Weights of a small image diffusion model.
Model: norm layernorm_no_bias, layers 10.
Training: soap at rate 0.0025, 25500 steps, batches of 512.
Data: trained on photos with spoken descriptions (Open Images, Localized Narratives), 101725 training examples, 128.3 epochs.
Rows from block 7, named by matrix and row number. Each number is 128 + 32 x the weight over its row's rms, rounded and kept within 0 to 255. All counts start at 0. After the name is the row's rms in percent of the matrix's.
# ada: adaLN modulation (shift, scale and gate of each sublayer stacked) (model.blocks.7.ada.weight, 768x256), inputs 208-255
ada.609 087 [151 115 101  59 100 106 164 111  44 127  70 107 108 114 160  76 112 112 120  73 145 120 113  63 140 132 137  80 158 134 155 196 106 127 135  95 190 132 102 133 146 102 115 183 160 147  96 156]
ada.610 088 [118 100 106 130  83 180 150  98  91 123  72  81 190 158 131 107 179 147 106 121 176 123 192  84  63 135 126 153 117 145 122 147 136 115 168 122 158  91 113 136 138 129 159 102  99 147 113 211]
ada.611 091 [100 129 118 109 149 126 140  92 121  76 113 113  94 140 124 155 141 146 134  70 105 118 128 187 145 175 116  94 124 160  98 142 165 118 157 100 160 122  98  96 130  99 165 112  93 103 109  99]
ada.612 102 [134  61 118 132  55  77 180 146 123 126  82  87 123 117 134 115  96 129  90  77 167  96 115  56 169 167  96  90 111 119 146 116 170 129 113 171  78 146  72 147 137  90  85  57  96 164  88 127]
ada.613 128 [137 133  94 126 143 125 191 104 135  93  76 135 114 113 150  69 125  87 134 140 147 199 147  83 211 133 148 124 161 134 130 155 135 122  53 146 133 130 152 148 121 127  95 144 109 184 144 140]
ada.614 084 [108  95 120  99  55 162 154  83 152 136  81 127 166  93 156 103 181  90 113  87 117  81 179 165 160 111  82 116 127 155  78 106 139 138 175 109  83 196 148 113 133  81 107  87 174 127  28 143]
ada.615 086 [108 143 112 115 127 112 103 117 114 113 177  97 155 136  91  91 141 149 114 170 138  91  75 220 115 142  93 116  94 167 115 166 116 121 161  82  86 110  97  52 109 121 134  96 162 140 147 113]
ada.616 102 [116  79  85  98 108 117 137 110  77 153  99 124 128 165 118  82  95 136 134 105 111 104 178  96 135 143 140  92 153 131  54  79 155 114  64 109  77 117 154 129 111 101 108 190 132 185 104 152]
ada.617 108 [106 179 123 146 109  91 146 195  72 160  49 117  37 100 118 143 123 145  97 102 101 102 124  80 153 137 138 108 147 114 104 116 157 116 115 122 102 132 128 139 153 126 116 198 111 163 149 172]
ada.618 087 [108 111  92  99  98 131 130  40 119  93 191 167 111 123  96 129 156 118 212 164 122  76 111 236 140 109 113 117 136 144 169  76  78 115 116  74 114  94 111 116 145  95 132 140 118 115 100 165]
ada.619 091 [133  92 130 127  80 124 132 133 116 127 125  50  99 142 197  61 142 156 118 146 153 115 123 134 131 174 130  77  95 133  70 146 110 149 113  90 131 130 132  79 159 196 136 126  93 167 114 124]
ada.620 085 [104 118 125 121 113  85 103  91  84 150 206 124 191 138 115  99 114 149 137 149 148 131 146 178 141 119 122 149  82 173 131 189 129  93 153  76 115 181 145  41 158 203 128 131  94 118  84 128]
ada.621 124 [156 118  73  91 118 112 158 138 109 135  61 142  48  61 169  86 142 145 122 180 169  89 177  95 183 144 111 129 158 121  95 133 133 120 122 116  88 142 110 150 155 151  65 108  55 181 137 142]
ada.622 103 [151 123 156 161 159 137 161 169 171 181 152 126 109 149  81 115 127  72  95  97 101 215 165  26 117 149 172 146  83  95 107 112 162 111  95 119 131  73  85 119 115 101 151  71 134 118 130 132]
ada.623 109 [163 105  81 124  79 131 148 123  39 149 108 135  94 156 145 130 112 171 120 104 145 148 146  93 164 167 101  83 141 130  87 124  47 125 110 132 109  81 128 157 133 133 122  95 106 189 111 125]
ada.624 089 [101  66 147  98 117 126  85  78 119 128 142 154  76  98 166 169 118 188  77 109 134 143 146 113 140 119  95 125 176 162 127 131 133 130  86 105  55 131 134  87 156 111 185 111  94 119 119 130]
ada.625 100 [107 147 102  74 121 118 113 102 127 145 163 190 161 164 151 109 132 139 143  99 120 151  70 152  91 113  40 116 106 146 179 166 134 109 113 144 136 161  87  66 147 124 158 126 191 141  88 159]
ada.626 085 [ 91 126 110 128 145 141 121 112  83 119 134 106 151 118 127 104 113 145  94 119 141 131 136  99 192 117 104 113 131 131  99 133   5 136 126 174  99 110 125  99 131 176  90 106 115 162 122 129]
ada.627 096 [101 125 109  92  88 158 141  52 111 131 157 140 189  93 138 103 143 114  93  93 101 122 100 151 129 149  98  76 153 135 114 135 164  95 106  92  81  99 115  59 122  63 121 154 193 121 129 124]
ada.628 090 [114 100 133 132  58 192 183 143  80 142 147 180 169 121 127  77  93 104 127 144 142 133 114 171 129 142 127  91 101 162  82 168  52  82  72 122 118  90 122 113  62 177 125  84 151 149  94  60]
ada.629 093 [ 83 105 193 122 155 132 124 142 131 123 101 162  99 130 126  51 175 132 116  80 128 116 123  51 134 138 143 133 155 121 119  28 102  94 115 120  91  89 154 151 139  81 126 202 163 153 100 159]
ada.630 086 [103 109 137 132 117 137 109 125  67 117  94 169 150  87 174 142  89 128 168 143 120  85 158 170 170 107 108 110 134 158  97 124 129 144 130 103 102  93 126 123 160 129  98  60  91 134 150 111]
ada.631 113 [136 134 148 113  72 101 176 114  95 152  92 114  48 151 116 149 111 154 106 118 134 108 143  69 140 139 107 144 109 116 164  79 118 111 108 146 126 118 171 169 126 105  76 152 134 193 140 139]
ada.632 092 [ 72 122 119 111 139 147 171  79 137 109 183  71  89 158 136 158  94 120 119 113 135  97 113 172 107 106 120 169 154 160 172 125 128 135 176  71  36 142 164  88  96  68 138 146 128 136  62 149]
ada.633 088 [103  97  84 122  99 134 130 127  75 129 170 139  96 130 142 163  70 142 179 119 158  92 135 111  95 215 119  69 142 137 116 179  85 158  68 107  88  88  84 100 136  85 151 161 128 143 106  97]
ada.634 098 [142 139 143 171  89  73  96 162 119 144 105  83 161 103 157 121 132 103 169 171 144 190 139  69 119 130 125 100 139 126  57 120 119 146 152  96  61  60  44 129 132 117  46 162 146 169 128 165]
ada.635 087 [ 85 108 131 151 142 131 151 106  74 103  90 115 142 123 101 119 164 142 156  58 142 139 163 134 108 153  62 100 184 140 146  79  96 132  95 160 110  60 135 146  97 172 108 162 159 157  78 121]
ada.636 108 [156 134 142 130 182 111 176 143 140 130 116 130 121 135 135 101 180 117 147 153 156 155 153  94 134 153 123 118 161 122 137  46 116 133 117 149  81 161 176 183 145 153 122  70  96 180 128 119]
ada.637 082 [106 157 148  92 116  50 144 131 124  44  93 137 185 103 151 116 121 136 150 151 165 144 158  94 118 138 122  90 149 118 111 150 124 112 103  66  71 111  85  67 164 212 126  86 102 131 131 129]
ada.638 109 [131  70 147 154  99 151 144 131 104 131  68  90 126  61 132 106 101 116 106  94 119 128 159  88 145 139  96  94 149 118  87 142 133 151  90 166 103  86  95 162 113  99  89  36 137 176 127  93]
ada.639 115 [115 151  79 160  69  97 145 135 103 113 100 108 127 106 150  95  88 151 121 124 132 133 145  89 136 170 110  58 109 128 134  39  79 151  86 186 175 123  97 159 143 102 103 102  84 184 137 102]
ada.640 047 [138 126 171 146 139  89 109 149 139  64 167  85 161 163 192 167 129 145 180 104  92 132 142 119  87 109 132 115  93 110 152 128 164 147  95 143  53 111 131 132 182 116 147 135 133 103 152 103]
ada.641 054 [141 172  87 125 125 124 110 145 161  84 151 118 112 132 100 127 145 118 166 132  75 135 103 115  86 151 206 124 121  95 140 135 180 152 157 138 151 140 235 162  97 103 163  83 132  97 126  87]
ada.642 046 [110 121 129 112 107 106 140  61 109 145 129 141 160  59  64  80  77 158 118 176 104 132 121 113 154 160  85 158 174 158 133  67  86  59 125 101 111 134  93 108 127 155  98 111 121 146  34 123]
ada.643 042 [ 86 148 170 118  93 199 149  74  84  80 175 141 126 102 120  96 109 137 161 174 122 151 107 161 162 153 137 120 141 156 132 103 110  75 123 110 137 134 154 164 148 162 155 158 162 149  95 119]
ada.644 060 [154 171 169 137 197 117 139 179 196 107 116  95 101 121 129 199 152 143  98 162  95 128 143 126  61  68 195 153 118 111 151 119 206 141 143 147 161 188 178 194 104 129 125 135  86 104 131 137]
ada.645 133 [ 88 106 165  89 109 173 158  99  94 147 100 113 106 106  75  93  81  89 113 122 175 151 150 119 178 154  92 106 158 174  92 143  95  77 108 101 130 101 110 104 161 128  99 115 151 151 101 171]
ada.646 104 [ 78 109 125  79  90 109 133  73 120 149 112 100 120 100  72  77  86 115 116  88 170 162 126 118 179 169 117 101 179 168 112 117 138  97 108 113 134 122 137 100 143 111 106 110 157 154  92 183]
ada.647 047 [ 95  40  90  78 122 107 109 118 131 157 153 120 146  90 148  58 112  88 108 146 165 120 111 119 162 177  89 103 180 163  96  91 161 119 127  71  71 102 107 110 161 147 143 138 110 159  95 143]
ada.648 049 [161 141 145 107 147 157 127 134 145 152  87 129  98 139 210 119 150 145 155 167 152 109 160 119  74 101 160 145 137 117 109 110 164 151  97 188 138 148 150 140 119 129 148  62 133 110 193 120]
ada.649 157 [ 83 141 138  83 113 166 145 103 109 168 104 166 138 118  54 120 132  64 112 114 159 130 123 123 126 155 104 121 165 160  86 116 121  68 101  77 118 105 131  90 140 111  93 115 165 144  69 150]
ada.650 048 [136  90 130 111 164  90 111 107 118 158 138  81 110 105  64  64  67 104  95 154 156  90 130  97 146 125 106 118 154 152  66 169  92 106  50  56 151 108 102 110 118  99 169 122 165 157 137 151]
ada.651 043 [173 136 189 153 182 133 154  94 170 107 108 159 139 132 142 187 103 105 171 160  54  86 154  65 132  75 165 114 162  96 136 172 185 154 123 179 178 154 160 163 168 128 146 143 141 110 158  82]
ada.652 088 [ 89 112 131  93  90 174 143 112 113 149 137 173 104  82 103 115  80 122  96  97 158 165 131 116 152 183  96 128 189 159 130 128 127 107 114 125 125 106  55  76 137 134  95 100 180 146 105 134]
ada.653 073 [131 147 135 160 155 119  88 160 157  62 128 151  68 147 130 159 102 139 164 165  73 169 143  81  98 103 161 167 128  77 161  82 133 146 162 151 155 166 134 170  64 113 142 102 128 101 143 125]
ada.654 043 [135 113 139 155 181 193  93 141 150 136 179 139 104 103 138 120 166 126 153 160  96  98 163 119  71  94 120  83 174 135 154 138 140 119 167 137 133 143  77 150  95 130 162 170 146  98 105 130]
ada.655 063 [155 140 118 121  99  95  81 151 185 120 113 168  67  94 150 186 172 165 120 145  83 158  97 104  80 107 163 160  98  86 131  98 126 167 135 127 129 188 184 151 117 171 112 147  98 105 138 117]
ada.656 046 [200 202  95 137 122  92 115 134 142  88 140 107 104 170 155 125 127  55 155 123  93  73 116 129 121 124 144 200 103  84 170 104 180 160  84 163 147 159 116 131 105 104 166 105 116  98 148  98]
ada.657 140 [ 90 102 144 101  78 148 156  89 102 155 113 143 124 132  98 107 110  90  98 117 163 143 131 140 162 167 111 118 144 181 124 125 104 112  97  92 150  89 111  89 159 130 103 164 157 137 107 157]
ada.658 048 [152 143 102  95 147 107  96 150 163  62 112 151 131  97 188 135 152 132 123 121  46  91 125 141  97 104 137 144  61 105 148 114 179 175 134 162 130  93 137 187 126 108 145 158 134 107 148 109]
ada.659 046 [ 81 110 106 100 116 187 121 106 105 119 173  43 149 137  96 132 107 121 141  92 178 165 176 113 134 168  92 116 166 143  51 125 141  99  92 115 129  91 121 126 149 145  82 139  61 145 135 150]
ada.660 066 [159 141 126 172 145 129 117 149 208  85 142 147 103 125 167 181 128 140 108 151  62 148 100 135  96 126 152 170  43 100  85 123 133 132 144 121 178 142 166 139  93 135 129 140 143  95 125  72]
ada.661 052 [136 143 135 147 103 155 127  95 118 208  68 121 187  90 122  58 103 103 142 181 157  98 127 146 126 190 101  86 186 170 134 189  97  97  90 147 180 157 118 102 139 145 105 169 170 157 147 195]
ada.662 274 [ 92 106 136  89  98 147 149  85  82 177 106 122 132 111  94  82 106  82 107 112 169 145 141 146 161 168  73 117 171 177 115 124  97  95 106  91 140 104 106  90 148 125  98 134 158 150 101 151]
ada.663 283 [179 138 120 170 143 112  84 151 143  79 154 119 133 135 165 153 153 187 155 157  91 108 114 143  93  99 152 154  98  76 150 141 159 164 145 158 112 146 137 156  99 152 164 155  98 102 176  94]
ada.664 063 [110 166 123  71  82 204 144 130  64 155 120 123 146 111 132 116 113  89 147 101 168 127 134 103 177 188  84 129 142 131 161  98  84 107 138 115 144  73  94 105 178 115  73  81 116 150 116 123]
ada.665 043 [140  72 195 142 110 149  98 195 100  97 135 124 156 204 103 143 103 105 139 148 128 125 135 162  67  85 185 130  98 118 168  92 141 187 104 149 121 162 121 169 129  93 135 116  85 108 119 133]
ada.666 078 [111  84 125  70 100 164 129  83  78 171  99 135 125 112  86  92 101  76  76  89 174 142 123 137 134 155  98 145 127 170 106 121  74  88 128 121 146 121 111 105 147 180 123 111 170 155 108 138]
ada.667 072 [163 175 110 142 172 125 126 118 124  80 137 141 102 130 154 143 169 171 145 117  64 169 155 123  65 115 176 123 113  87  86  83 153 163 117 186 169 180 186 162  90 136 142 144  64 106 157 117]
ada.668 077 [143 186 121 184 178  88 110 122 125  83 154 158 151 135 133 143 174 146  84 131  91 135  90 108 125  95 158 137 100  97 170 144 169 184 139 169  54 105 130 163 112 172 144 118 109 102 170 116]
ada.669 050 [108 101 132  92 145 170  92 137 144 164 107 215 143 142 122 131  88 106  92 130 129 114  79 132 127 134  92 103 167 159 102  97 109  55  96 107 112  93 126  88 129 136 138 117 220 161 133 133]
ada.670 070 [ 90  83 144 153  92 166 152  77 119 154 183 164 130 133 100 100  94 140 113 162 171 152 100 183 115 150  86 158  88 177 105 103 101 126 110  73 156 128 105 108 143 121 103 180 144 140 123 162]
ada.671 058 [ 81  52 107 118 116 120 115 114 110 144 102  69  94  80  84 161 156  86 123 151 147 148  99 144 150 148  67 105 175 149 105 138 105  91 147 107 156 153  76  90 138 152 121  71 148 152 118 164]
ada.672 080 [163 107  93 134 149  63 120 168 147 109 156  99 106 200 147 147 113 146 139 152 124 116  78 120  92  82 163 119  82 106 128 143 146 190 112 155 125 159 137 154 106 121 152 101  76 104 151 104]
ada.673 046 [ 95 128 112 119  93 100 117  85  74 136 133 106 120 135 139 101 149 120  95  89 133 148 156 140 155 124  78 135 168 143 160 128 126 109 165 112 122 129 124 114 146 103 118 109 162 152 144 149]