From a checkpoint of a small image diffusion model.
Data: trained on photos with spoken descriptions (Open Images, Localized Narratives), 101725 training examples, 128.3 epochs.
Rows from block 6, named by matrix and row number. Rows with one number belong to one attention dimension. Each number is 128 + 32 x the weight over its row's rms, rounded and kept within 0 to 255. All counts start at 0. Numbers have three digits each. After the name is the row's rms in percent of the matrix's.
# q: attention query, key and value (stacked) (model.blocks.6.attn.qkv.weight, 384x128, the q third), inputs 0-127
# k: attention query, key and value (stacked) (model.blocks.6.attn.qkv.weight, 384x128, the k third), inputs 0-127
q.32 111:144093050075105149150130113104136156130142109115058075093086199119121113176119114142164113117119121165108150140116108112081132098143157107218156136142110116094093130097099144131161086142101163154137116095133152101067134181114130092080146085115120121180159048145110108166131149139135118157089165094127114112118059112097135170139138168078090142173088187151173093125157150147155052102156
k.32 104:186076166127102140144079077126163157135148070131086122141101129155101155170106131130122123075134123099126142121095155101110163149161169130255155115160156105080105125099112114132150096133083126145137086116146113083075130176122115158083166061153162129150168072150163137174128144127129147092107168083164100131144152083080164127144125113130142159198137157155121104107136122108156104128156
q.33 093:089137126145075178134149087136171129120118142128066152108143178181156144155170119149101148114088133099121131120097109063135159130119126069165112130077116062126109077129078174141090166126097122109108110141152162197106163200135079177175092132150109109106155104096193119083069178141135104108127119193165113137152131156088061145125110075099164160140134131122164150074088110098081131134137
k.33 101:080104053159120140148127147164155159131126119168091174107115137197163136196144152116106153105148130100105108074129097057152161102102119089191131183111136012070135098169100145130158138095098205103150128118136153077121171163171124148191131160128146123110162121122117088102123179146166091125159162172156120137086105159113123136115132081107150123127110169088116137117139098114073090127139
q.34 086:099185127167149111087122141175124144110132128125177183131139153114103171106195136107093141149121099217092158121078074152103154189072127113127138135156100129118113071145169148119151171135072147118123162101155153083068137095148103147115169166110092101139100122125137166121188117158140147124130122198150151151161055155149114157109143173178074084122073068117151102105122127119191103162152
k.34 087:095052122164200131095128148124126101094134109212125155149135093142092177158118131075131116151092107155102166136185075145104183173055110111148113069136071142144143123164167186156152123154165136153164130094130087164077169111158144142131160089101136153112140124108128088150141096160133109179114119207119120127094147126146129086138115108175114114088181087099163092134065123102147136126185
q.35 095:140179091122133091107165131146154136069084161115109210116153104141120122067100107099142132093121130199114111133136130136148118181123146115107117143157093129131135096140106181188106135156087165108114130119128092173155106120192207112156142133131187115118037140085160168115152103128142155163140070161121124127151223190156099103151126142122107143097163149124124134140074093180145187102082
k.35 092:105194130165074122093135143142201075065132115099130123128117165132093137092136109112189163118131110171121101116178157090149125171093130107204107108143106185130129078146089128181124147153160145112130093105121154145145090092145141116088149152087099154120063132068144167089185115153197106146195118140102117128128144165123194137093164131146113166107194138171060151134119148149136157119081
q.36 100:113116133168138129109138112142127164154150124103165133117118094094112119156146128100106122116027169114102187146110125127098138116175109133075131182022168079167134086096133096129088146111135127061109126165118112105167163130134104156174089161083189142152160203095123067137118150106139198117134131140095144157115098096111135134094130128186110146147059112118206147100139157140104088134075
k.36 100:097112113139164131148119159099146152146131160178119135175136104106107135131145123098088134109088154110127197145129117115104103142179090110050148119050145046145136115144128097060114137095185087101095134166133143110160131165145121123210109122123109172134207193116088077114115111101098154145122172157148119162084106125123088090148135115213087135141160144164182177093163127128116145094081
q.37 095:123147158133127123153161106102185095111160196151093077108124088138131090122157119102156075107100147110162130107141072108169111140149080148120086156113123119079162077123119178078100115102110148065177132083123073165172125131148104098159121160108158143062122177131120184125147110076135142104166131154195151177105144128137084154104133086173126117151150102177174105135186080053093130152079
k.37 092:123118199120156091128112066123117199127145131082121134166121080182154149142143098086135087107063154136108106133157111049199056136158119175051105130145133116176153083119148232107120123118125165085155101143166114135132124135155119194160072174118103167132159166139131125116104119102119142174142115152135084148184064154090136134107126115156128161118119103132126117112127095103082113158119
q.38 085:187139151105124112083067188153148154150125148149157173161138098135111161134133132161161093112122173129070125103086117128086134173101158108097133126129160126140131099117099101121097131092204155101137149176150105123135142128092106073179096135126189053121124130131108167173111108178153093169084153159101128143159083135165141147179211184140179052144095098140152088108075100144162160109163
k.38 080:087056122134146136111133142158094116127104085197130146109157132116095148114089125161179065101106145145135116157064154148098197193074120147059141103145103112113096123103078125139116162087218128126108109155125160150124181125123153104135157141134108105114089136119137108122119136164116162057086151172136138148133108107129112144092224206152117160133094060111078123143116062133126107132109
q.39 099:100050115116167141155090141110127161108133119147148132117133119118160138143065138106089144092163164151106095150082108191042108105115136173148196124062117169178091129149119111104108109102118126131127179132144085160151162112129153158125141083079104125131114120098133127146208177088106149156058104118159149178082084077169096118148131103135123114133028158137115075157129143140168110151169
k.39 093:089095076105154153152092109084123183144194099106156142163127152152131177143098148121089176099148145156120104134087147158088140114112110197066189070076190169136086146130153114088125099132189137128118126127082164140116138104100136088152150128081077160095141111067109131154179150083102170182093108095154151188132160100141154161154111115156095089146128118099152087125120128190123123182162
q.40 096:154117069159210068142077151163183099118160107118155149120120107126174182077136094122098102141106125183125195200155105132087104145121098130115122131124079132168107065080148129126183116081066127143128139135101118100095131140159141144168133148110068125140150130139090165063103160125163165175139105140151102090162137116149165168124078151158156131198192135116191167116139151126136152135109
k.40 088:083126148211170087164127230143152108116189091140131146146106117134196171061162104106165151128087124172121177155148068148101117147096111137157131056121102138125094093076134134129166119102090151131101137116103134099103142130190150155158104117140198111160126103136069117119123093111166117138121097103157100082132137106167137156163068154176094123140162116143171137166126180125129127175076
q.41 085:121148156087084109175073111120130088091098138135159174150112128133133157148174150129130110134172125137111100145125089114174183126090116189109112190118072118059116108159130145124140086128135132107172116187164157212141121156126133130110133185142188147076122131164104118064105117168137117142097118194085141132047160189121129129118124110120136100089124065141134137156051049102115153124111
k.41 084:087157109101156119137134147171084140107104215150184147115099090171108155152124167099102169165153113125125092082125094152167175119091128180071091142130074143098136110117118102147095142111105175134171112177114171138131093122121114100108118133119074109142122142181120161089091071174115149130177161154218133146172096161081137130104143120120097179144143062139071102136083067118100157104085
q.42 105:088170072165183143112194091114138157143082101103145114101140092100125091147190117113091131112099178138108157121173143135088176129138173136158116166085121195122175115148090059140066103134068130049126121094126106082120127094139116095101127101082099142154151159127175104111144095153124134103114120169118140189163181078186132126107097138176137075077179089143107153157112138148130115152104
k.42 089:057165137141127098084138082136138144114081077122143118124198133087113149154116139145098147101080164143133162138130108098109128130142177155154080143137174167163188139185118062157082120132087111117127101066122160179092090113131114114110135153118139131135107164129112068092178080163081126174094117170140121184151181093145138124153100084198138109087074164109179176128094136145100083161090
q.43 115:137172153127080151088127130133122066144121175153153166120100162156134127157101107158099175181137144152159132114162086113175129106111117077137163073144099142098121139134156144135122056136094111163148161116124175171100111130165155136098152176145171075156082076082105156114082147141171123162177138148130090041103132155115155175105131108064117166135152162162076115211156151095103090074162
k.43 102:121138108134131095085143132149119068108153110132136152128113100131164155184123163140092136161138136133156133129143146101170102079161110081217160079141056146086141146151135182138150108099109117113164149089126209218128139164112108140096123146108122061127078105105155127083127088161134117116131124126151097040136079139119162089134113119048095219096166122156150128159144132115125116088170
q.44 096:071114115119089136141089087120109166121146125138116151162047101171104155207151148161120097162085132087080099121119079125146091150100120116074149127140160092050129148127143168050149053173089110149150090100158132199155123157120079192121160134112118145136150080151119117129087059074103149150162125172170134131167118073124129125149182143137159126131163131174136114138162114111094141145133
k.44 096:100114140106146152159127088169146124143128150158150108087122111138120157166131125126093099137123099174159097109138122108148094079096154146000103131128105096097139114118153119102102140114101137131166158120188166128135145161143152081091084133067212115124184093171152103105097117120119160182139132130133148145094120116103112084101172164130141172124118138167156110114134114118125131178136
q.45 105:148165094135152114143122119123098199107136046123180075150096078132167084150124115180090113084087140142083204094111143138061144108153098091147064180142163176128212079119137141114055158153108104090119129100135118156155148112161127111081105110143073130146103140114133106154130101170102136119135134145114200144163129077161118139120104126161099135115058117125115128174090081122104087135145
k.45 093:056129089110102098104108063127110123114196093168137158125125086161180154134191136149080087077095138146114192143132150162110173105137095100115126137151158132112224161155132086126089130162104132088121127092147104130173146097139135107060117075132087135114157120120181096150114130126112160121141127171177171171099123081155209158149156080173106095093127159139119119188152101139094094125137
q.46 096:064094140151085112127096059135148192145168091130152097156101125117129135180113133144161108054159087158123127085088121155136129094150111116102164065071218128124156104163106155068155173118129131119183107124131123120157141117189114108064140127085176159121112102110168202147112187150099119140186087163148150148121150087117117158159138126123097082124132158134088097133164163165096104162157
k.46 091:123103089075150125140095052132150201141198145133088115107130159174135137131119122150152112113119141104111143136089129168121121148069161133025149110095152127103126075158138188105060112125128105119090196088126127170158110098174087156091122158115081153065111076096119104216101105192148111102113127125186134158122128130122113067148091141132120144118114185128140120144120117174105125154149
q.47 104:132125156154151135128155130088105099071159082134177113112174100133124157076128135103142076101125123146132101159118116093110137164072114172146148134093173148144192118145143186161095169101174110094155101150141123126161097138106178116172139138129090189076120131083091083128131081177183102119130079095183194165151084131139139173114130165114151083110169119179067028118112127155140153148115
k.47 093:119169102103132096087146175095121145072133087156141116124161099186132147095086116156113078101205086140102092141112147119097097216131149152063157109091140153130161132170108157152120154092153070109170085157169089151147153169139141151152160124183194132104160163078116162134113093140100159116155100094137170164122071150152097175102116102112097081112091137139113083161096082125128174165089
q.48 099:163125168093138153103170149114128146159127115076140129145116156111176103132092142182124100123156151167140169129107177130088159153099083149122195091083144151119071107139042167143109035146108100101165155100162162120103114138183117122115137109150174133133078125168171121151102133057131128117104206160124058084112144142157100096167148146085116153105160190169113159096182156119093141110125
k.48 095:144151102156151136068113079129158134177114152094143092143112161074174156154101172146120108091131125156181104150080197088080144161079072138103092117074156147148132116134084152154100119120129151115179123159076180084083078144155128160116118108113148077147093103186134155152091175072120131159182202128181090110165112117091150105121109115119114170102123160148112122158157195160082150140130
q.49 095:194118147098097147115160110139144127137163128138099143156123102138147116170104108183186082093081195098085139127137147137160142128150098150028094147196135116168152150178123169088090138170159152136104141110160120118108138107144092145100132114101043095143133131141143103182107182131145150146100173166112122115195062091193141124112158186142162102180125139187143137162152095096094127139157
k.49 102:158101143133100143128135146158148105160146094117133070108126108152135130134161093154155064102127151072171132073103150116105145147167096099000094135159136158122142157152145127129124160142105215092129130096133101102113117160131133128093133158128126110174079130126213169159131117138087157148135135129099144096144159087150121163105133131130117172147056082091115168092145131103120118107133
q.50 091:139110154119113139108169144111132106182081136205149138076177146140100121140139161075141090180188094088102134051136139062152102146124112148158123175197099064126150147134186187093150123151106110132139118153117077100125163139196129137151100117124144166099138104136156156101149162098162112176160195179116111112097095122099081088113123122114111144069119084055130124098138105104149178147143
k.50 095:153112144172088159100175173084115111170120133137093170138138145137113108122153155099148122138112056110114158075101097135139092159088126154246088145137144136145144105117170194119119115188131095159172171131157111110115148137102091163192105107126082144103104104123110050137135138092102091105146144167113145150154099189112089154121135107133117143104104083136166090044145089054123116166157
q.51 088:091171117128057121146080126167120123144118076100138119054192119068125103141143123132146175081106166118139162097104151144127115084158142173167114205132153184109132122094061101109130072118110131058126138133048147139137109083127111081113074146107117131154094145135134113089106150147161124123114127154149108131178148084140158169182133119155152182117101174135093165158152120164179087134053
k.51 088:168137063109088141148150126161169132174142094143093118147134091147136103152132123144155137105118171135097140098145165135138115155183167163200109156156112171109120124057061111148031092157132114107132123146086137159146154134137142110112062157123135081091090135142135117154078117179108111137103186153091124111166214109095171129152103094124126100101206109148176195163142111142144090087097
q.52 084:125114113104160136121153109087143102109169167122123124144100137098112121132117139114111123180072145159115229142147123137150135041144137107150115080093172115178152127168168161172087104073126125086117142110134148197096068162131071108155134087134160129109209165100135091123106073149099155066159141173122105107145110145105175098085085092146072162139138191168136161163164107089120110110125
k.52 087:090158206155134103089097125111084120176125117103160094163062108134074085198100123149116140116104131130159158173173138105152132063161151102191108115085082121079188154120162111152155116128103091088107127151129128084104100119136158158141184166124164161198144199087093136126117101149144170152132146092125141074098060134150044160135100137127115159137101125148146129164170139108094120110124
q.53 095:124164121173148104088091133125061115149144131108085097168128090094137124089158117172163090084052177173192145192133075118098127122119132128095136125164199204171108092122127139157165136131152123157106132138136116152113100146135083088150113076195111066142158098130188147177198111100174149147119110133043140105108117121130126098153150106147160072139158131116150132137145131097126088087147
k.53 099:157133137203182099103107115096123159157125095114139135157117118115124117094162104197093098149095161145133135141130185113132130092122104113000134097189128115132132091132117122206085163123153174168119146107121094091115140072187144093180105114165143127139127111121127125098197146103154160156151143153139142125169091126130157104131147175140111089140106149098111136161114090092140138086126
q.54 091:120066137138175067099186185138128178128209175165132107097194160148118114148173102207115119150182181147130190185061101163150103117154153148092110150141140150139119129103146150122103080091158105140170120155111073129130121174145096082134130093086065073106158115131055097169141139147156104073101116145128131115166109158144083114154109139118115094131107114154149151120120082110118124138143
k.54 092:138127230128148122101151172153134113161155125118153086182092130091110127163081079153130118101098138091122134142117096097089144076136166186017146141127169130120131110088140140121172210149129113098164069193083121117097112109123102177126148159122083059128111128120124122145109154157162102096164137168149159092137128119124158202133156073102129075121128130134128136133125173110149118193165
q.55 097:109160179089130164068163089094107134144105109119123099131080164059129152149100085141053104163138100128122087128082133122178160102138144164140154151105141114098132157122110120154171143097103090140162111142068114090063112174133129089082190099155201068145101097139089143168144054119189115062172139102128122092111132104086127091144094138116157102099162153157122121100133196143159152103138
k.55 091:136156118106144121090136128073071150118177150064130138121178199114137131124167064143125100159133094141168131136162146084127143113145177166000161149110131118097110169144100119123135070092156057157158138156148159110049083170117133143075169098117100099125156137182141051159129088146110119101141151140094128110152104158109127092098141095127146114117128171165099137082127145150141155090123
q.56 100:129127112109090155159119147130175137136106117102196199103068136121137135157102145085147144157105110099151060069096120137152106100124153123127168092129120118186104200201126146056174096095100138155122170161131183147106133154070178134109146191085135181162123115094134129111145105123151132210106140086150094074075144113156141130067134162096131167162133120131128117086173143117085153125155
k.56 095:153078065087078144130144109083157076129099184166168148098118109151150149120085119092123176130147090098129083141149091155134069131137158117234139071106069112151109208175125102061133102101122143172113198101120157168115119168120148159130150128104149150127107137080138066159150175128112185126093143101130063132145111139093135124140105159124094153167111142186096128143149123154123150131108